Weights of a small autoregressive pixel model.
Model: 4.08M parameters, arch transformer_decoder, width 256, layers 6, norm layernorm, activation gelu.
Training: muon at rate 0.0088, 11700 steps.
Data: trained on photos of arthropod specimens (BIOSCAN-5M), 97500 training examples.
Rows from block 2, named by matrix and row number. Rows with one number belong to one neuron. Each number is 128 + 24 x the weight over its row's rms, rounded and kept within 0 to 255. All counts start at 0. After the name is the row's rms in percent of the matrix's.
# fc1: MLP up (model.blocks.2.mlp.fc1.weight, 768x256), inputs 0-63
# fc2: MLP down (model.blocks.2.mlp.fc2.weight, 256x768, transposed), outputs 0-63
fc1.41 099 [101 141 122 157 165 133 155 113 120  69 127  96 142 115  96 121 136  97 138 138 113 125 159 123 157 115  97 110 164 136 105 102 128  71 115 137  79 101 108 125 159 126 141 151 113 146 116 185 140 142 138 148 143 106 107 120  97 141  76 161 120 101 122 107]
fc1.42 101 [112 122 152 138 113 132 137 133 195  87 159 142 129 138 153 100  78 160 158 127 118 126 131 101 120 126 130 134 140 105 122 156  99 143 177 132 114 143 143 127 145  97  97 118  93 124  85 154 140 151 120 133 103 140 108 140 141  92 106 111 134 157 129 144]
fc1.43 081 [105 104 137 156 132 129 173 107 138 121 115 110  72 120 147 141  77 167  93 110 126 148 103 154 158 155  82 119 141  85 155 208 110 104 134 110 139  96 152 163 172 154 128 116 147 133 128 122 127 118 122 129 183 144 117 140 128 177 125 128 143 144  84 132]
fc1.44 096 [101 141 135  86 136 108 116 140 129  99 136 158 122 155 123  96 135 126  94 122  80 157 137 170 118  89 152 118 127  67 124 113 107 132 143 116 145 148  97 113 139 131 134 157 129  78 168 131 129 147 182 102  83 106 118 117 150 140 121 140 107 137 125 154]
fc1.45 101 [122 125 166 154 116 110 154 128 133 102 143  96 139 116 165  96 178 106 111 151 138 103 134 143 125 124 112  89 120 127 174 157 113  95 123 141 127 105 125  97 116 122 122 122 143 136 116 172 108 104 152 143 136 101 158  98  92  89 139 101 117  82 127  92]
fc1.46 090 [114 140 135 139 150 117 142  99 107 121 166 159 172 124 100 157 119 157 132 131 140 126 111 135 136  92 153 119 154 118 134 142  85 109 159 133 116 142 107 131 175 124 111 149 102 109  96  88 105 130 184 129 171 142 136 179  82 153 108 113 103 128 137  99]
fc1.47 099 [126 135 109 149 157 106 108 144 143 122 131 136 118 131 130 129 149 102 173  82 146 122 133 111 118 126 155 115 164 126 144 173 150 181 164  84 130 156 133 175 154 124 130 144 115  94 138 106 145 117 115 140  88 125  86 143 134 140 142 166 111 126  95 147]
fc1.48 100 [169 115 123  98  89 123 106 140 159 126 137 130 143 131 113 107  86 111 129 132 135 161 121 142 193 210 141 137 168 120 102 149 124 155 109 174 166 155 128 123 119 123 164 119 145 149  98 126 149 151 126 163 146 115 111 132 151 130 159 123 118 125 139 128]
fc1.49 097 [136 101 122 122 144 117 143 132 143 125 138 111 157  90 161 126 125 122 161 126 124 178 109  84  76  97 145 117 105 109  97  95 138 154 145 189  94 109 118 147  79 145  87 152  94 112  82 132 145 104  93 125 126 147 131 125 168 130 103 125  98 111 136 113]
fc1.50 096 [107 178  99  92 128 149 176 134  87 142 182 113 110 127 136 119 135  98 161 141 141 145 102 109 130  80 178 117 144 120 117 127 125 119 104  95 145 139 146  77 100 114 154 174 155  95 129 124 130 128 186 161 154 121 179 109 110 158 100 150 109 139 117 121]
fc1.51 095 [123 215 159  92 181 124 113 144 128 123 166 127 144 133 134  72 129 136  86 138 130  99 152 123 106 141 129 103 128 130  80 122 111 108  69 111 134 128  88 110 107 110 123 131 127 165 147 147 158 129 149 133 111 128 140 142 145 129 108  84 138 149 145 143]
fc1.52 095 [142 130 163 112  88 157 143 128 127 127 131 162 119 123 128  78 149 119 102 136 121 153 129 118 131 130 124 156  96 145 151 190 158 138 117 141 109 174 144 140 109 137 135 192 140 130 127 126 131 169 156 116 119  93 168 105 128 169 127 144 109 109 130 135]
fc1.53 114 [151 114 107 110 110 134 151 150 128 119 140 122 100  87 109 122 115 139 107 115 125 129 130 148  74 118 137 127 111 115  76 132 157 133 169 149 129 112 161 139 151 134 159 140 108  85 106 166 136 124 119 129 101 140 118  91 148 149 165 123 152 139 121  93]
fc1.54 109 [126 149 130 136  84 178 114 138 152 117 119 135 117 169 128 131 121 115 117 116 107 131 151  87 155 149 127 138 132  89 146 141 136  99  97 135 100 170 124  81 134 124 142 144 133 109 142 143 150 112 148 103 146 169 115 119 107  82 155 111 137 148 119 166]
fc1.55 108 [130 124 171 102 157  67 157  76 118 122 132 123 102 136 134 115 113 141 144 125 166 112 141  81 131 124 101 120 148 134 111 115 164 155 106 109 119  64 143 150 171 101 172 102 123 117 138 141 113 128 121  75 146 126 132 119  93 137  85 104 130 142 144 184]
fc1.56 088 [136 117 138 134 172 117 158 109  96  88 118 108 117 147  89 139  76  95 105 134 125 120 120 127 116 175 149 126 129 162 144 119 102 146 142 108 151 167 173 164 131 127 140 126 129 149 152 104 119 117 106 147 164 130 161 120 127  69 104 144 181 145 130 124]
fc1.57 102 [ 85  97 150  84 129 126 169 165 149 135 137 145 139 133 125 135 107 111 121 150  85  78 120 124 126 159  99 121 138  75 117 116 125  95 184 114 109  82 155 132 118 130 127 130  98 113 106 117 116 152 155 103  95 126 107 137 147 127 110 126 129 113 129 168]
fc1.58 092 [157  89 116 133 132 147 137 116 126 159 145 143 154  88  82 162 164 132 115 117 104 149  92 124 129 126 116 139 136 143 127 129 116 130 118 162 138 149 161  97 120 128 108 192 119 156 135 122 147 120 127 151 191 146 135 120 142 162 120 171  95 106 146 128]
fc1.59 102 [102 120 134 204 119 117 170 187 113  95 135  96 135 142  85 133 144 117 113 112  96 141  94 125 134 161 127 105 141 146 152 153 133  98 118 132 156  94 177 106  92 173 175 155  99 112  86 154 158 141 122 147 116 117 157 155  89 111 160 111 141 137 110 131]
fc1.60 098 [138 152 171 122 162 161 156 101 145 100 140 118 141 106 147  96 126  92 133 141 105 170 157 119 146 141 186 135 110 155 107 139 100 109 148 117 145 149  82 141 114 121 133 138 169 136 145  92 170 145 118  92 101 146 132 132 102  92 107 179 112 108 105 128]
fc1.61 095 [ 89 155 176 121  79 103 105 159  82 102  96 117 135 133 149 142 144 155 131 133 170 161 107 125 112 126 157 152 164 163 112 118 130 111 166 155  99 145 143 112  88 120 133 110 125 153 126 142 101 129 125 152 132 134 142 133 120 152 121 137 112 113 135 149]
fc1.62 104 [122 151 134 154 112 129 122  95 163 118 160 134 119 101 104  88 149 156 132 114 107 128 134 128  60  95 122 143  99 143 119 142 100 108 108 131 125 138 111 134 123 128 163 134 134  94 114 152 104 140 117 125 128 140 113 110 101 117 121 160 152 129 119 126]
fc1.63 110 [143 147 124 114  89 119 111 140 126 127 140 124  98 133 124 125  95 164 121 102 130 109  86 114 141 108 157 103 124  97  90 114 123 116 131 107 185 100 188  89 126 115 180  93 145 176 146 145 120 134 143 123 148 112 137 116 125 145 127 148 142 168 111 153]
fc1.64 106 [152 146 111 122  89 118 101 162 112 136 129 127 113 132 137 130 146 102 141 151 144  88 101 120 119  93 125 109 103  92 165 144 153 106 168 143 182 109 159  98 123 107  90  95 141 187  71 116 115 118 161 105 132 149  94 131 131 149 103 132 148  98 128  82]
fc1.65 093 [142 148 152  75 140 113  89 121 153 125  94 135  95 152  93 117 119  50 117 176 131 124 130 115 161 141 156 163  99 145  52 102 135 125 131 105 149 134  99 132 137 126  90 125 159 125 135 109 114  89 130  90 130 134 147 170 141 145 108 171 114 137 132 126]
fc1.66 106 [163 117 103 168 169 134 119  82 143 136 143  95 124 121 154 197 101 103 112 108  86 105 110 112 117 118 139 144 185 125 124 144 135 128 141 136 134  86 139  97 155 130 174 108  97 101 131 131 109 148 131 137 146 109 138  72 174 130 144 137  99 111 131 116]
fc1.67 093 [148 110 145 164 133 120 148 158 122 135 108 114 114 129 173 143  99 137 126 122 112 164 130  95  90 149 143 157 160  92 117 144 121 118  85 126 146 142 138 116 142 138  81 126 133 107 103  94 134 142  86 101  83 132 139 127 101 157  97 152 112 157 137 130]
fc1.68 094 [125 117 111 155 108 124 186 135  94 136 145 137 169 106 172 137  92 141 139  99 157 109 132 115 122 101 153 150 106 138 148 122  97 167 139  94 167 131 153 132 105  89 152 162 131 121 127 120 136 139 115 143 103 141 139 138 144 116 141 150 100 124 170 123]
fc1.69 110 [188 141 130 124  94 120 157 132 150 121 156 149 133 100 105 151  94  95 140 125 102 150 153 180  87 126 126  85 132 128 115 103  89 100 139 118 118  99 139  77 146 105  99 200 128 131 125 101 116 137 134 140 157 113 133 114 155 149 166 117 112 117 103 130]
fc1.70 097 [100 126 127 165 107 120 164 159 150 125 163 113 129 154 116 107 116 169 125 124  81  82  88 131 134 167 104 110  97 145  92 141 107 127 151 103  90 123 110 131  85 126 122 127 161 148 116 202 139 139 140 155 114 158  99 127 129 126 130 115 115 112 133 129]
fc1.71 098 [122 138  79 149 134 128 155 145 148 125 144 110 113 144 143 116 163 143 111 128 141 156 140 128 110 126  91 125 145  98 106  88 161 173 120 141  97 138 136 113 114 136 125 134 167 152 178 119 101 146 132 158 100 141 101 130 108 122 161 150 180 166 141 109]
fc1.72 094 [163 107 133 103 123 127 129 126 119 115 163 149 128 188 112 151 116 147 109 200 156 114  90 155  77 131 131 144 126  78 163  94 141 107 174 137 127 115 116 130 115 100 144 144 156 127 139 157 116 102 116 151 121 154 117 132  93 175 145 120 144 143 134 129]
fc1.73 108 [109 144 111 165  96 106 129 132 128 139 140 161  87  86 126  65 169 126  83 152 150 119 139 120 141 103 122 125 101 137 114 134 181 129 108 137 151  81 143 150 113 103  91  82 151 132 148 132 154 135 133 123 122 110 115 129 116 153 127 150 100  84 169 123]
fc1.74 090 [127 116 125 139 117 138 104 112 155 162  82 156 207 120 119 105 123  95 102 109 140 112 148 137 128 132 174 124  96 124 137  94 140 154 143  87 121 142 152 106 152 115 140 152 116  87 120 118 142 158 127 162 154 131 131 118 146 157 152 152 157 114 155  94]
fc1.75 096 [151 138 139 163 130 146 151 141 168 150 148 158 116  86 131 135 144 108  97 166 141 145 119 109 111 127 104  85 128 173 144 117 146 100 188 139 107 149 113 143 139 133 161 110  78 127  95 143 110 132 155 126 158 125 127 149 151 130  61 159 151 131 157 139]
fc1.76 112 [143 126 138 148  86 132 131 173 119 157 118 110 134 101 116 138 153 125 101 108 156 137  95 177 115 123 109  91 124  98 123  91  61 109 124 137  65 120 107 116 140 101 102 135 140 127  99 135  84 111 150 169 151 155  82 148  87 102 101 134 115 145 120 143]
fc1.77 100 [158 155 193 140 126 142  71 107 169 176 149 151 127 137 119 122 157 103 154 144  98 172 112 154  78 126 118 114 130 130  95 160 130 112 127 126  91  90 119 142 179 119 132  93 152 105 121 162 127 143 142 132 121 110 122 128  87 114  96 167 130  94  86 172]
fc1.78 098 [115 137 115 128 114 124 160 147 134 152  99 137  84 108 140 125 100 135 141 133  74 116 159 107  93 122  98 103 167  93 159 129 146 158 129 142 142 122 109 131 168 108 164 149  66 102 128 129 126 146 120 149 120 125 117 129 131 169 140 154 120 142 127 153]
fc1.79 094 [122 178 103 104 100 107  72 110 137 160 132 122 126 134 188  93 115 134 100 163 126 135 167  86 119 113  99 142 150 138 120 119 161 139 146  93 149 105 159 132 120 125 127 110 128 113 131 140 153  98 103 133 154  83 110 113 152 148 134 156 102 129 125 168]
fc1.80 107 [116 145 139 145 110 112 117 149 147 129  95  97 131 140  61 135  79 104 101 138 119 119 102 144  83 102  72 132 127  87 105 121 121 128 136  96 146 118 110 162 149  95 172 172 151 149 151 154  96 133 115 125 114 151 101 151 122 146 145 179 160  97 139 155]
fc1.81 093 [146  87 157 109 109 143  90 133 101 122 134 160 140 107 113 137 110 106 136 108  70  81 114 151 117 105 123 148 134 109  98 128 113 145 173 100 145 131 137 166 171 157 124 138 111 136 164 101 104 143 136 107 166 135 151 140 166 161  99 166 143 130 102 128]
fc1.82 112 [117 134 100 119 125 133 106 133 123 133  92 147 115  99  82 120 175 118 159 143 102  90 148 109 118 145  94 143 151 135 158 124 172  90 133 113  96  80 169 110 105 128 154  98 168 145 133 128 151 127 118 158 106 118 162 137 115 150 155 176 159 126 140 154]
fc1.83 105 [141 147 147 109 103 103 119  89  93 107 154 118 130  71 130 100 134 120 133  93 125  97 101 123 137 155 178  98  89 149 203  65 117 139 128 110 107 127  84 171 109 125 167 144  86 144 132 129 108 154 159 145  86 126 130 126 127 155  96 125  98 146 147 109]
fc1.84 101 [129 143  92 133 136 111 131 127 161 100 129 119 175 100 167 115 114 119 125 127 183 119 149  78  99  96 117 118 122 120 142 146 117 155 139  90 121 148 131 118 141 108 166 125  89 159 161 106 102 162  95 129 104 137 126 121 140 123  92 131 109 149  98 119]
fc1.85 105 [100 144 118 168 134 133 131  90 168 127 137 175 100 166 143 116 110 133 149 119 107 162 108 146 129 140 161 121  89 163 130 117 111 151 132 136 123 161 147 127  92  69 128 119  94 177  80  66 101 109 142 131 169 121 110  80 153  94 148 123 159 166 140 155]
fc1.86 097 [129 133 134 118 153  94 108 120 111 156 156 125 100 116 139  94 127 153 128  99  87 159 148 105 124 134 105 135 118 110 121 143 124 112 163  99 154 174 132 129 118 136 136 157 140 129 134 151 102 142 108 118 144 155  94  97 115  81 162 186  85  60 116 127]
fc1.87 099 [132 140  92 173 165  87 164 142 123 147  94 163 109 140 140 110 117 122 141 129 118 181 133 145 126  97 144 121 171  74 147 111 107 126 101 127 151  91 136 156 138  96 143 109 110 109 122 106 125 132 131 153 120 132 139 136 130 110  86 111 116 151 118 164]
fc1.88 092 [149 105 161 123 112 109 134 131 140 153 153 104 130 118 124 122 126  96 177 133  92 116 142 112 113 166  96 145  99 103 142 122 128 124 152 109 120 136 111 139 134 111  82 143 139  79 137 106 118 143 134 139 109 128 168 131 148 137 113 166 129 105 150 125]
fc1.89 100 [113 118 108 150 175  71 146  65 105 140 126 125 165 114 160  87  90 108  95 132 114 109 132 105 111 150 130  86 124 111 115 128 132 130 117  86 132 110 127 137 131 119 159 139 154 174 111 127 106 106 125 166 142 164 159 120 165 153 175 168 123  94 116 116]
fc1.90 091 [171  91 113 161 143 127 130 153 134 144 139 141  76  78 149  89 126 142 156 167 157  93 114 137 135  87 107 114 122 129 122 111 140 158 144  98 172  96 130 132 128 147  89 152 132 135 141  92 126 123 146 172 124 129 135 105 161 163 101 141 133 100 161 126]
fc1.91 103 [ 97 126 127 102 103 115 142  94 115  99 157 150 121 156 142 134 104 108  56 162 103 119 134 106 137 172 125 135 114 102 145 123 157 118 169 128 135  93 126 113 174 121 177 122 120 120 110 115  96 174 162 171 115  75 158 119 129  91 133 147 115 125 166 111]
fc1.92 105 [131 150 122 118  98  86 105 154 139 118 188 153 120  86 168 137  85 115 116 124 111 124 118 140 137 160 156 129 119 154 137 152 131 104 131 178 145 140 115 127 129 159  95 118 104 139 121 124  97 159 108 107 135 139 169 116 128 137 145 112 101 125 128 146]
fc2.41 107 [ 93  84 128 114  89 116 135 129 102 138 128 131  94 153 120 125 171 136 131 122 186 117 107 138 151 101 143 124 146 141 105 133 158 152 138 157 145 155 126 161  89 133  98 132 110 137 149 122 135 122 108  97 151  81 123  84 134 104 156 159 166 169 139 145]
fc2.42 105 [133 153 126  90 137 165  94 137 140 155 127 176 104 134  77 140 120 110 115 153 152 110  80 112 107 142 142 146 146 146 122 121 154  96 128  76 115 160  88 125 146 162 110 137  92 108 119 147 150 142 131 109 170 120 112  99  70 140  72 180 112 112 170 114]
fc2.43 092 [109 150 158 158 118 126 141 157 144 143 140  73 101 167  93 128 137 103 131 119 165 125 138  99 151 145 161 136 154 144 118 131  80 124 115 151 150 122 154 135 131 120 155 157  98 126  97 165 114 141 110  98  98 126 128 113 166 151 125 145 156  89 143 145]
fc2.44 100 [153 149 140 146 126 102 125 125 140 160 113 142 109 128  89 161  82 171 141 105  91 106 135 119 156 126  94 106 118 173 129  85 116 126 116 161 173 148 126 161 142  97 126 112 148 144 133 113 159 106 100 136 128  91 151 127 175  98 131 123 168 153 103 115]
fc2.45 099 [129 120 109 114 104  95 153 133 113 119 147 121 134 174 103 124 118 105 129 122 128 145 141 118 145 142 146 134 128  91 134 110 149 135  94 169 104 173 148 154  90 149 131 123 139 171 156 132 163  83 137 155 117 155 108 132 154 149 130 163 140 178  92 113]
fc2.46 097 [ 98 113 117  96 140 143 140 131 156 120 130 168 147 123  99 108 123 157 154 102 107 131  91 120  95 168 149 167 137 117 126 131 111 126 156 121 168 141 171 127 131 122 163 109 124 120 119  79 135 157 153 127 130 110 144 129 174 129 100  95  96 137 170 161]
fc2.47 103 [100 147 154 126 115 109 111 133 130 102 114 126 154 111 150 146 125 124 117 104 104 161 122  82 113 151 140  94 158 111  95 143 129  85 139 120 137  82 101  98 124 101 106 141 137  85 138  91 124 102 111 122 116 166 131 152 191  71 145 117 141 115 145 108]
fc2.48 109 [119  96 145 111 146 137 134  89 135 144 113  83 137 134 126 136 131 126  95 128 152 139 101 122 143 131 190  69  83 104 158 152 152  96  76  85 100 106 107 128 132  85 124 120  79 106 144 112 110 175 160  87 135 150 165 139 116 154 133 126 150  87 104 145]
fc2.49 111 [136 174 148 161 139 131 134 127 117 152 113 105 122 142 108 129  92 129 131 167 139 110 149 143 113 129 109  99 129 105 132 153 125 178 112 133 107 144 158 158 174 167 138  94 109 116  94 105 105 125 130 118 122 139 149 107  91 138 131 176 137 133 175  87]
fc2.50 097 [134 120 164 134 100 103 164 137 140 128 153 137 145 106 139 168 125 118  94 133 169 152 173 127 166 141 162 130 127 112 154 134 111  85 110 150 152 118 141 109 138 165 155  96 111 126 141 175 148 147 150  94 137 150 117 127 123  91 112 142 106 127 107 118]
fc2.51 099 [137 160 175 116 197 127 127 109 144 115 129 135 131 140 143 136 121 106 154 102 152 141 108 133 180 151 165 123  78 104  99 129 159 125 148 141 114 115 130 160  93  85 104 131 123 107 128 101 128 112 127  89 146 137 116 153 135 116 134 125 130 173 112 149]
fc2.52 105 [147 176  81 109 105 155 131 128 113 131 129 154 155 118 128 144 140 161 161 158  72 176 133 107 155 124 109  87 101  78 138 107  93 115 103 135 103  83 191 162 166  78  96 104 123 128 121 160 142 103 118 110 151 135  93 138 147 176 170 177 124 143 122 129]
fc2.53 107 [123 131  83 131 113 135 140 118  85 140 147 111 155 144 107 155 113 148 131 112 163  93 146 128 152 141 114 170 132 122 140 112 131  98 154 187 103 130 129 118 111 142 100 115 138 107 164 150 126 126 102 125 137  92  98 150  98 131 130  94 127 140 148 124]
fc2.54 102 [118 155 140 111 126 109 149 128 101 126 135 139  92 111 150 164 157 113 140 125 159 120 143 151 152 101 153 160 153 155 148 160 106  90 109 171 109 142 100 133 138  79 101  88  80 155  97 108 116 136  99 159 144 161 139 141 168 133 170 126 140 163  83 107]
fc2.55 103 [138 121 109 100 158 117  85 132 153  86 135 129 164 128 158 128  83 108 120 122 132 141 118 151 133 121 131 129 123  98 142 116 135 120 132 120 124 111 148 134 151 125  81 137 143  84 134 119 165 130 131 163 147  98 174 108 154 105 101 120 134 116 108 115]
fc2.56 092 [118 147  90 109  96 135 156 116  94 123 116 152  97 176 133 122 133 150 150 113 103 127 152 133  90 149 134  92  99 107 147 155  97 124 153  95 161 138 149  88 146 114 143 149 157 146 155 120 130 110  93 107 100 147 117 123 121 127 157 142 116 115 130 157]
fc2.57 103 [165 160 125 177 155 139  99  98 130 126 105 124 117 110 138 105 148 115 138  81 151 136 173 181 165 118  88 104 110 151 155 120 176 132 133 147 112 142 129  94 147  98  99 162 116 120  78 114  95 102 143  82  96 112  99 116 146 121 128 155 143 131 101 151]
fc2.58 103 [138 111 125 102 111  95  95 160 155 121 131 110  81 149 164  91 149 134 128 188 125 110 145 102 108 127 125 152  76 116 162 109 130 139 122 100 172 146 127 111 115 120 126 143 182 144 130 111 176 103 119 131 111 146  78 100 112 162  93 101 130 140  97 117]
fc2.59 099 [130 140 114 134  98 129 149  93 106 127 134 151 143 100 148 115 106 150 147  89 130 174 151 112  95 134 138 112  84 105 106 117 144 127 115 109  99 121 146 152  94  93 155 106 118 145 130 165 102 119 137 104  99 104 108 118 146 140  98 139 125 140 164  76]
fc2.60 103 [128 106 137 142  92 144 120 118  98 151 111 109  85 122 168 165 115 133 135  71 159 119 145 179 112 141  99 179 108 155 144 144 109 169  94 119 104 127 125 105 125 151 111 165 121 118 168  98 137 131 120 116 161 105 105 116 156 117 111  88 178  83 129 131]
fc2.61 093 [152 110 154 135 136 115 125 105 169 110 129 131 140 127 128 150 145  71 114 137  77 112 163 192 150  97 194 130  92 105 127 111 133 137 117 120 108 166 149 132 166 110 126 159 136 123 103 142 168 108 136 101 156 129 130 150 102  85 129 115 141 146 131 114]
fc2.62 104 [120 139 130 119 140 118 137 165  98 125 142 164  98 140 132 151 105 127 126 150 120  92 158  83 130 126 163 173 124 109 160 119 131 108 115 158 124 113 174 171 162 121 172 100 159 123 120 135 160 114  94 108 108 145 114 143 132 152 104 141 155 108 143 138]
fc2.63 095 [119 113 156 166 128 146 140 134 173 134  95 132 114 146 126 126 104 142 140 105 112 100 146 141 108 103  89 137  94 152 100  94 154 122 159 160 142 116 111 148 132 109 158 143 131 155 129 120  81 146 132 124  95 125 104  90  98 153 161 155 142 138  85 113]
fc2.64 098 [126  94 135 127 126 122  85 107  89 129 170 144 121 139 110  74 136 131  96 104 137 179 134 133 139  99 131 120 126 163 156 108 106 169 142 165  97 143 194 170 142 112 133 206  98 108 117 150 125 106 180 111 133 160 154 121  94 102 107 159 164 150  94 149]
fc2.65 092 [159 107 110 167 138  94 161 130 112 128 151 117 121 164 153 115 182 169 146 101 124 174 132 147 114 134 130 123 103 106 152  88 146 151 143 129 156  85 147 136 140 141 112 150 156 123  86 135 161 101 127 166 139 147 103 145 171 101 123 124 163  97 157 124]
fc2.66 102 [126 147 125  91 120 100 111 129  88 104  91 134 109  99 117 143 137 138 108 125 138 119 101 155 141 143 133 120 142 163  85 117 134 105 103  88 136 139 150 122  95  94  87 137 124 127 156 121  97 107 111 141 148 138 102 151 144 138 144 132 149 144 122 158]
fc2.67 098 [143 156 164 103 108 105 127 116  73 143 180  87 143 123 129 129 137  90 124 111 154 131 164 142 167 138 135 136 127 115 137 115 106 150 102 100 145 151 159  78 139  98 125 139 112 105  79 123 138 119 123 152 106 107  83 147 163 151 115  94 130 140 166 143]
fc2.68 092 [ 98  99 135 133 129 142 105 155 101 109 143 165 153 159 153 147 115  93 107 117 116 139 143  99 115 154 146 101  96 110  84 127 102 125 113 136 117 149 139 123 158  87 104 167 150 125 154 115 117 166 123 135 141 133 117 150 125 123  91 122 139 151 134 156]
fc2.69 111 [133 161 118 122  76 125 147 150  92  83 130  97  93 139  96 112 153  98 100 171 127 162 139 101 110 121  85  99 155 183 132 143 144 163 101 158 106 152  73 128 152 139 144 107 134  76 104 150 106 134  88  86 116 127 115 147  98 119 141 103 133 119 147 153]
fc2.70 092 [124 112 158  88 121 159  89 149 141 141 149 128  70 134 136  61 145 131 134 112  98 119 130 143 152  96 146  97 123  90 156 154 181  98 157 119 129 150 156 108 153 131 138 120 106 132 167 117  67 139 161  81 153 164 167 117 124 125 150 146 115 137  89 123]
fc2.71 097 [120 122 127 144 101 139 143  94 149 147 114 154  99 162 139 132  74 106 126 130 130 129 114  94 141 115 152 115 135 138 117 146 126 114 132 143 155 154  97 104 130 150 149 120 146 157  96 151 131 117 113  87 167 146 138 114 132 135  86 155  78 141 128 154]
fc2.72 096 [101 135 119 116 129 184 165 147 137 149 128  94  74 129 120  85 156  99 139 129 133 145 155 129 103 162 140 130 126 113 107 158 113 134 116 152 151 110 140 122  53 131 127 133 109 154 159  95 155 145 130  97 150 122 144 109 156 108 139 171  98 163 110 148]
fc2.73 098 [119 144 141 102 138 141 120 144 112  98 136 151 124 152 145 133 110 113 135 153 114 144 121 119 182 107 121 119 134 135  97 130 100 140  96 146 159 113 150 137  92 146  91 118 125 128 102 147 136 102 128 103 160  94 129 162 100 105 169  94 114 145 100 151]
fc2.74 094 [145 110 117 119 132 103 101 144 138 108 134 150 155 121 136 108 116 115 174 156  86 147 148 177 141 132 135 156 133 109 105 109 121 163 122  92 103 174 101 151 101 137 141 122 140 143 173 122  96  91  76 124 129 131 163 189 150  63 175 181  76 114 131 132]
fc2.75 096 [162 138 118 155 158 111 140 141 100 118 124 129 138 114 132 152 102 135 136 128 144 153  94 120 121  96 126 143 165 159  95 148 135 146 128 103  80  97 120 112 113 128 145 108 143 150 143 178 149  97 133 118 100 142 125 117 159 128 152 132  92 141 164 165]
fc2.76 104 [114 128 138 168 123  76 106 133 167 142 125 133 153 121 109  94 114 114 125  94 112  96 154 122 114  92 113  92 135 124 114 103 143 119 140 106 104 126 110 161 112 137 107 123 149 132 124 140 118 148 101  92 166 155 113 143  96 126 166  85 166  79 131 133]
fc2.77 093 [123 139 175 134 159 133 110 127  95 139 135 152 136 113 163 146 139 159 103 143 158 118 141 126 130 159 147 113 114 102 145 101 130 103 132 147 176 126 141 131 105  73 187 159 152 106 110 117 139 102 119 128 161 153 135 121 139 119 132 123 103 151 135 164]
fc2.78 099 [ 95 155 125  79 114 142 122 129 153  94  99 104  93 116  98 134 151 146 123 155  96 128 150 161 128 142 149 137 110 151  99 109 103 139  87  81 115 168 141 120 117 115 123  98 122 143  93 105 112 131  82 110 110  87 110 133 119 181 124  88 147 139 124 104]
fc2.79 096 [152 160 107 108 143 136 134 110 125 117 135 141  90 123 129 126 161 166 156  97 126  98 152  88 111 123 128 135 145 153 107 131  92 134 109 117 125 141 147 123 161 140 137 146  89 156  88 112 117 129 101 142 117 134 149 114 102 123 107 154 109 124 123 101]
fc2.80 114 [147 103 129 117 148  91 157 146 128 150 141 116  98 107 113 124 175 144 135 111 147  94 118 117 105 116 132 115  92 114  92 121 123 138 108 186 103 151 166  89 139 163 132 122  97 124 100  76 161 174 121 107  94 101 108 114 131 193 115  93  96 113  71 112]
fc2.81 102 [138 125  95  92 139 126 132 129 136 129 133 122 136  77 169 115  98 127 150 128  99 140  71 110 117 148  94 108 112  56 138 123  94 160 165 153 158 129 103 151  91 117 107 111 138  99 127 152 125  83 117 149 132  98 166  93 149 137 128  99  86 104 161 118]
fc2.82 104 [129 139 154 148  78 150  96 129 153 116  95 185 100 118 124 123 114 147 110 112 127 105 166 163 148 144 168 133 158 139 106 137  99 141 133 146 111 107 134 121 149 152 156 143 112 158 112 113 100 107 101 158 100 101 115 132 146 151 161 126 136 110 105 174]
fc2.83 109 [158 126 152 121 134 140 143 109 102 116 155 129 165 152 101 103 124 163 100 133 136 137 135 129 118 123  90  91 156 157 102 149 139 124  96 146 115  87 127  96  72 174 142 129 104 130 133  95 142 106 109  94 127 102 109 113 108 157 135 116 149 146 143 134]
fc2.84 103 [110 150 166 174 116 100 121 128 110  88 129 129 120 155 129 142 134 111 160 153 128 124 142 118 143 119 122 100 149  72 145  86 104 114 119 129  83 107 135 148 110 167 138 105  77 120 135 151 144 138 124 131 127 117 150  91 125 126 165  84 176  61 137 153]
fc2.85 098 [168 131 109 145 128 135 138 133 139 165 121 111 131 110 143 182 108 160 138 176 123 163 110 146 117 152 138 113 151 157 134 139 117 114 115 134 146 144  73 131 107 122 142 130 128 112 102 164  93 139 153 129 117 175 158 153 138 134 138 152 122 124 101 111]
fc2.86 097 [166 110 130 116 165 167 132 164 160 156 139 162 143 143 144  99 140 117  90 135  94 114 113 114 134 109 152  99  86 192 116 156 166 116 128  90 112 149 104 104 163 140 146 158 130 148 138 151 119 102 122 144 173 107 106 118 112 146 117 129 140 146 115 135]
fc2.87 104 [ 83 138 144 119 103 149  87 120  89 133 159 124 141  82 135 141 149 147  88  95 100 113 113  89 110 138 170 123 148 127  97 123 127 143 148 109 124 146 177 111 116 148 119 146 104  92 119 158 110 123 112  87 148 129 115 149  87  96 156  94 128 158 152 155]
fc2.88 099 [119 139 100 138 153 119 141 138  98  83 141 143 110 161  94 100  95 131 102 116 141  95 109 148 160 132 106 101 133  99  94 100 120 132 116 124  78 102 170 148 131 114 152 165 133 147  98 160 124  98 113 122 111 128 117 103 147 167 134 107 128 127 131 124]
fc2.89 105 [108 127 152 104 134 135 174 141 141 135 130 159 117 154  91 129 111 150 135 142 119 107 169 137 105 125 132 128 114 110 112 116  97 113 106 143 171  97 136 122 125 118 149 116 154 129 105 110 164 154  81 189 144 132 134 149  78 156  73 163 121 119 131 119]
fc2.90 095 [148 103 129 133 153 138  90 146  95 129 134 148 119 160 121 160 168 126 100 138 105 135 134  81 154 121 165 128 140 109 135  75 161 157  93 108  97 134 183 131 145  93 149 129 161 172 125 111 134 126 133  67 129 154 118 136 149 125 100 118 136 155 184 173]
fc2.91 105 [131 136 131 113 111 132 144 107 130 164 136 139 122 119 126 104 121 118 149 153 109 127  93  90 132 120 156  97 169 178 122 156 142 116 156 144  99  83 167 147 160 107 118 138 155 138 163 128 158 125 149 113 114 167 123 139 138 137  96  67 111 100 127 150]
fc2.92 113 [150 106 113 138 170 168 120 126  80  96 106 142  79 151 149 112 114 125 136 139 129 145 125 133 117 100  96 162 105 171  88  85 132 116 138 119 133 105 117 116 132 148 112 169  98 108 134 142 107 144 131  84  92 152 155 158  78 102  80 113 145  84 159 162]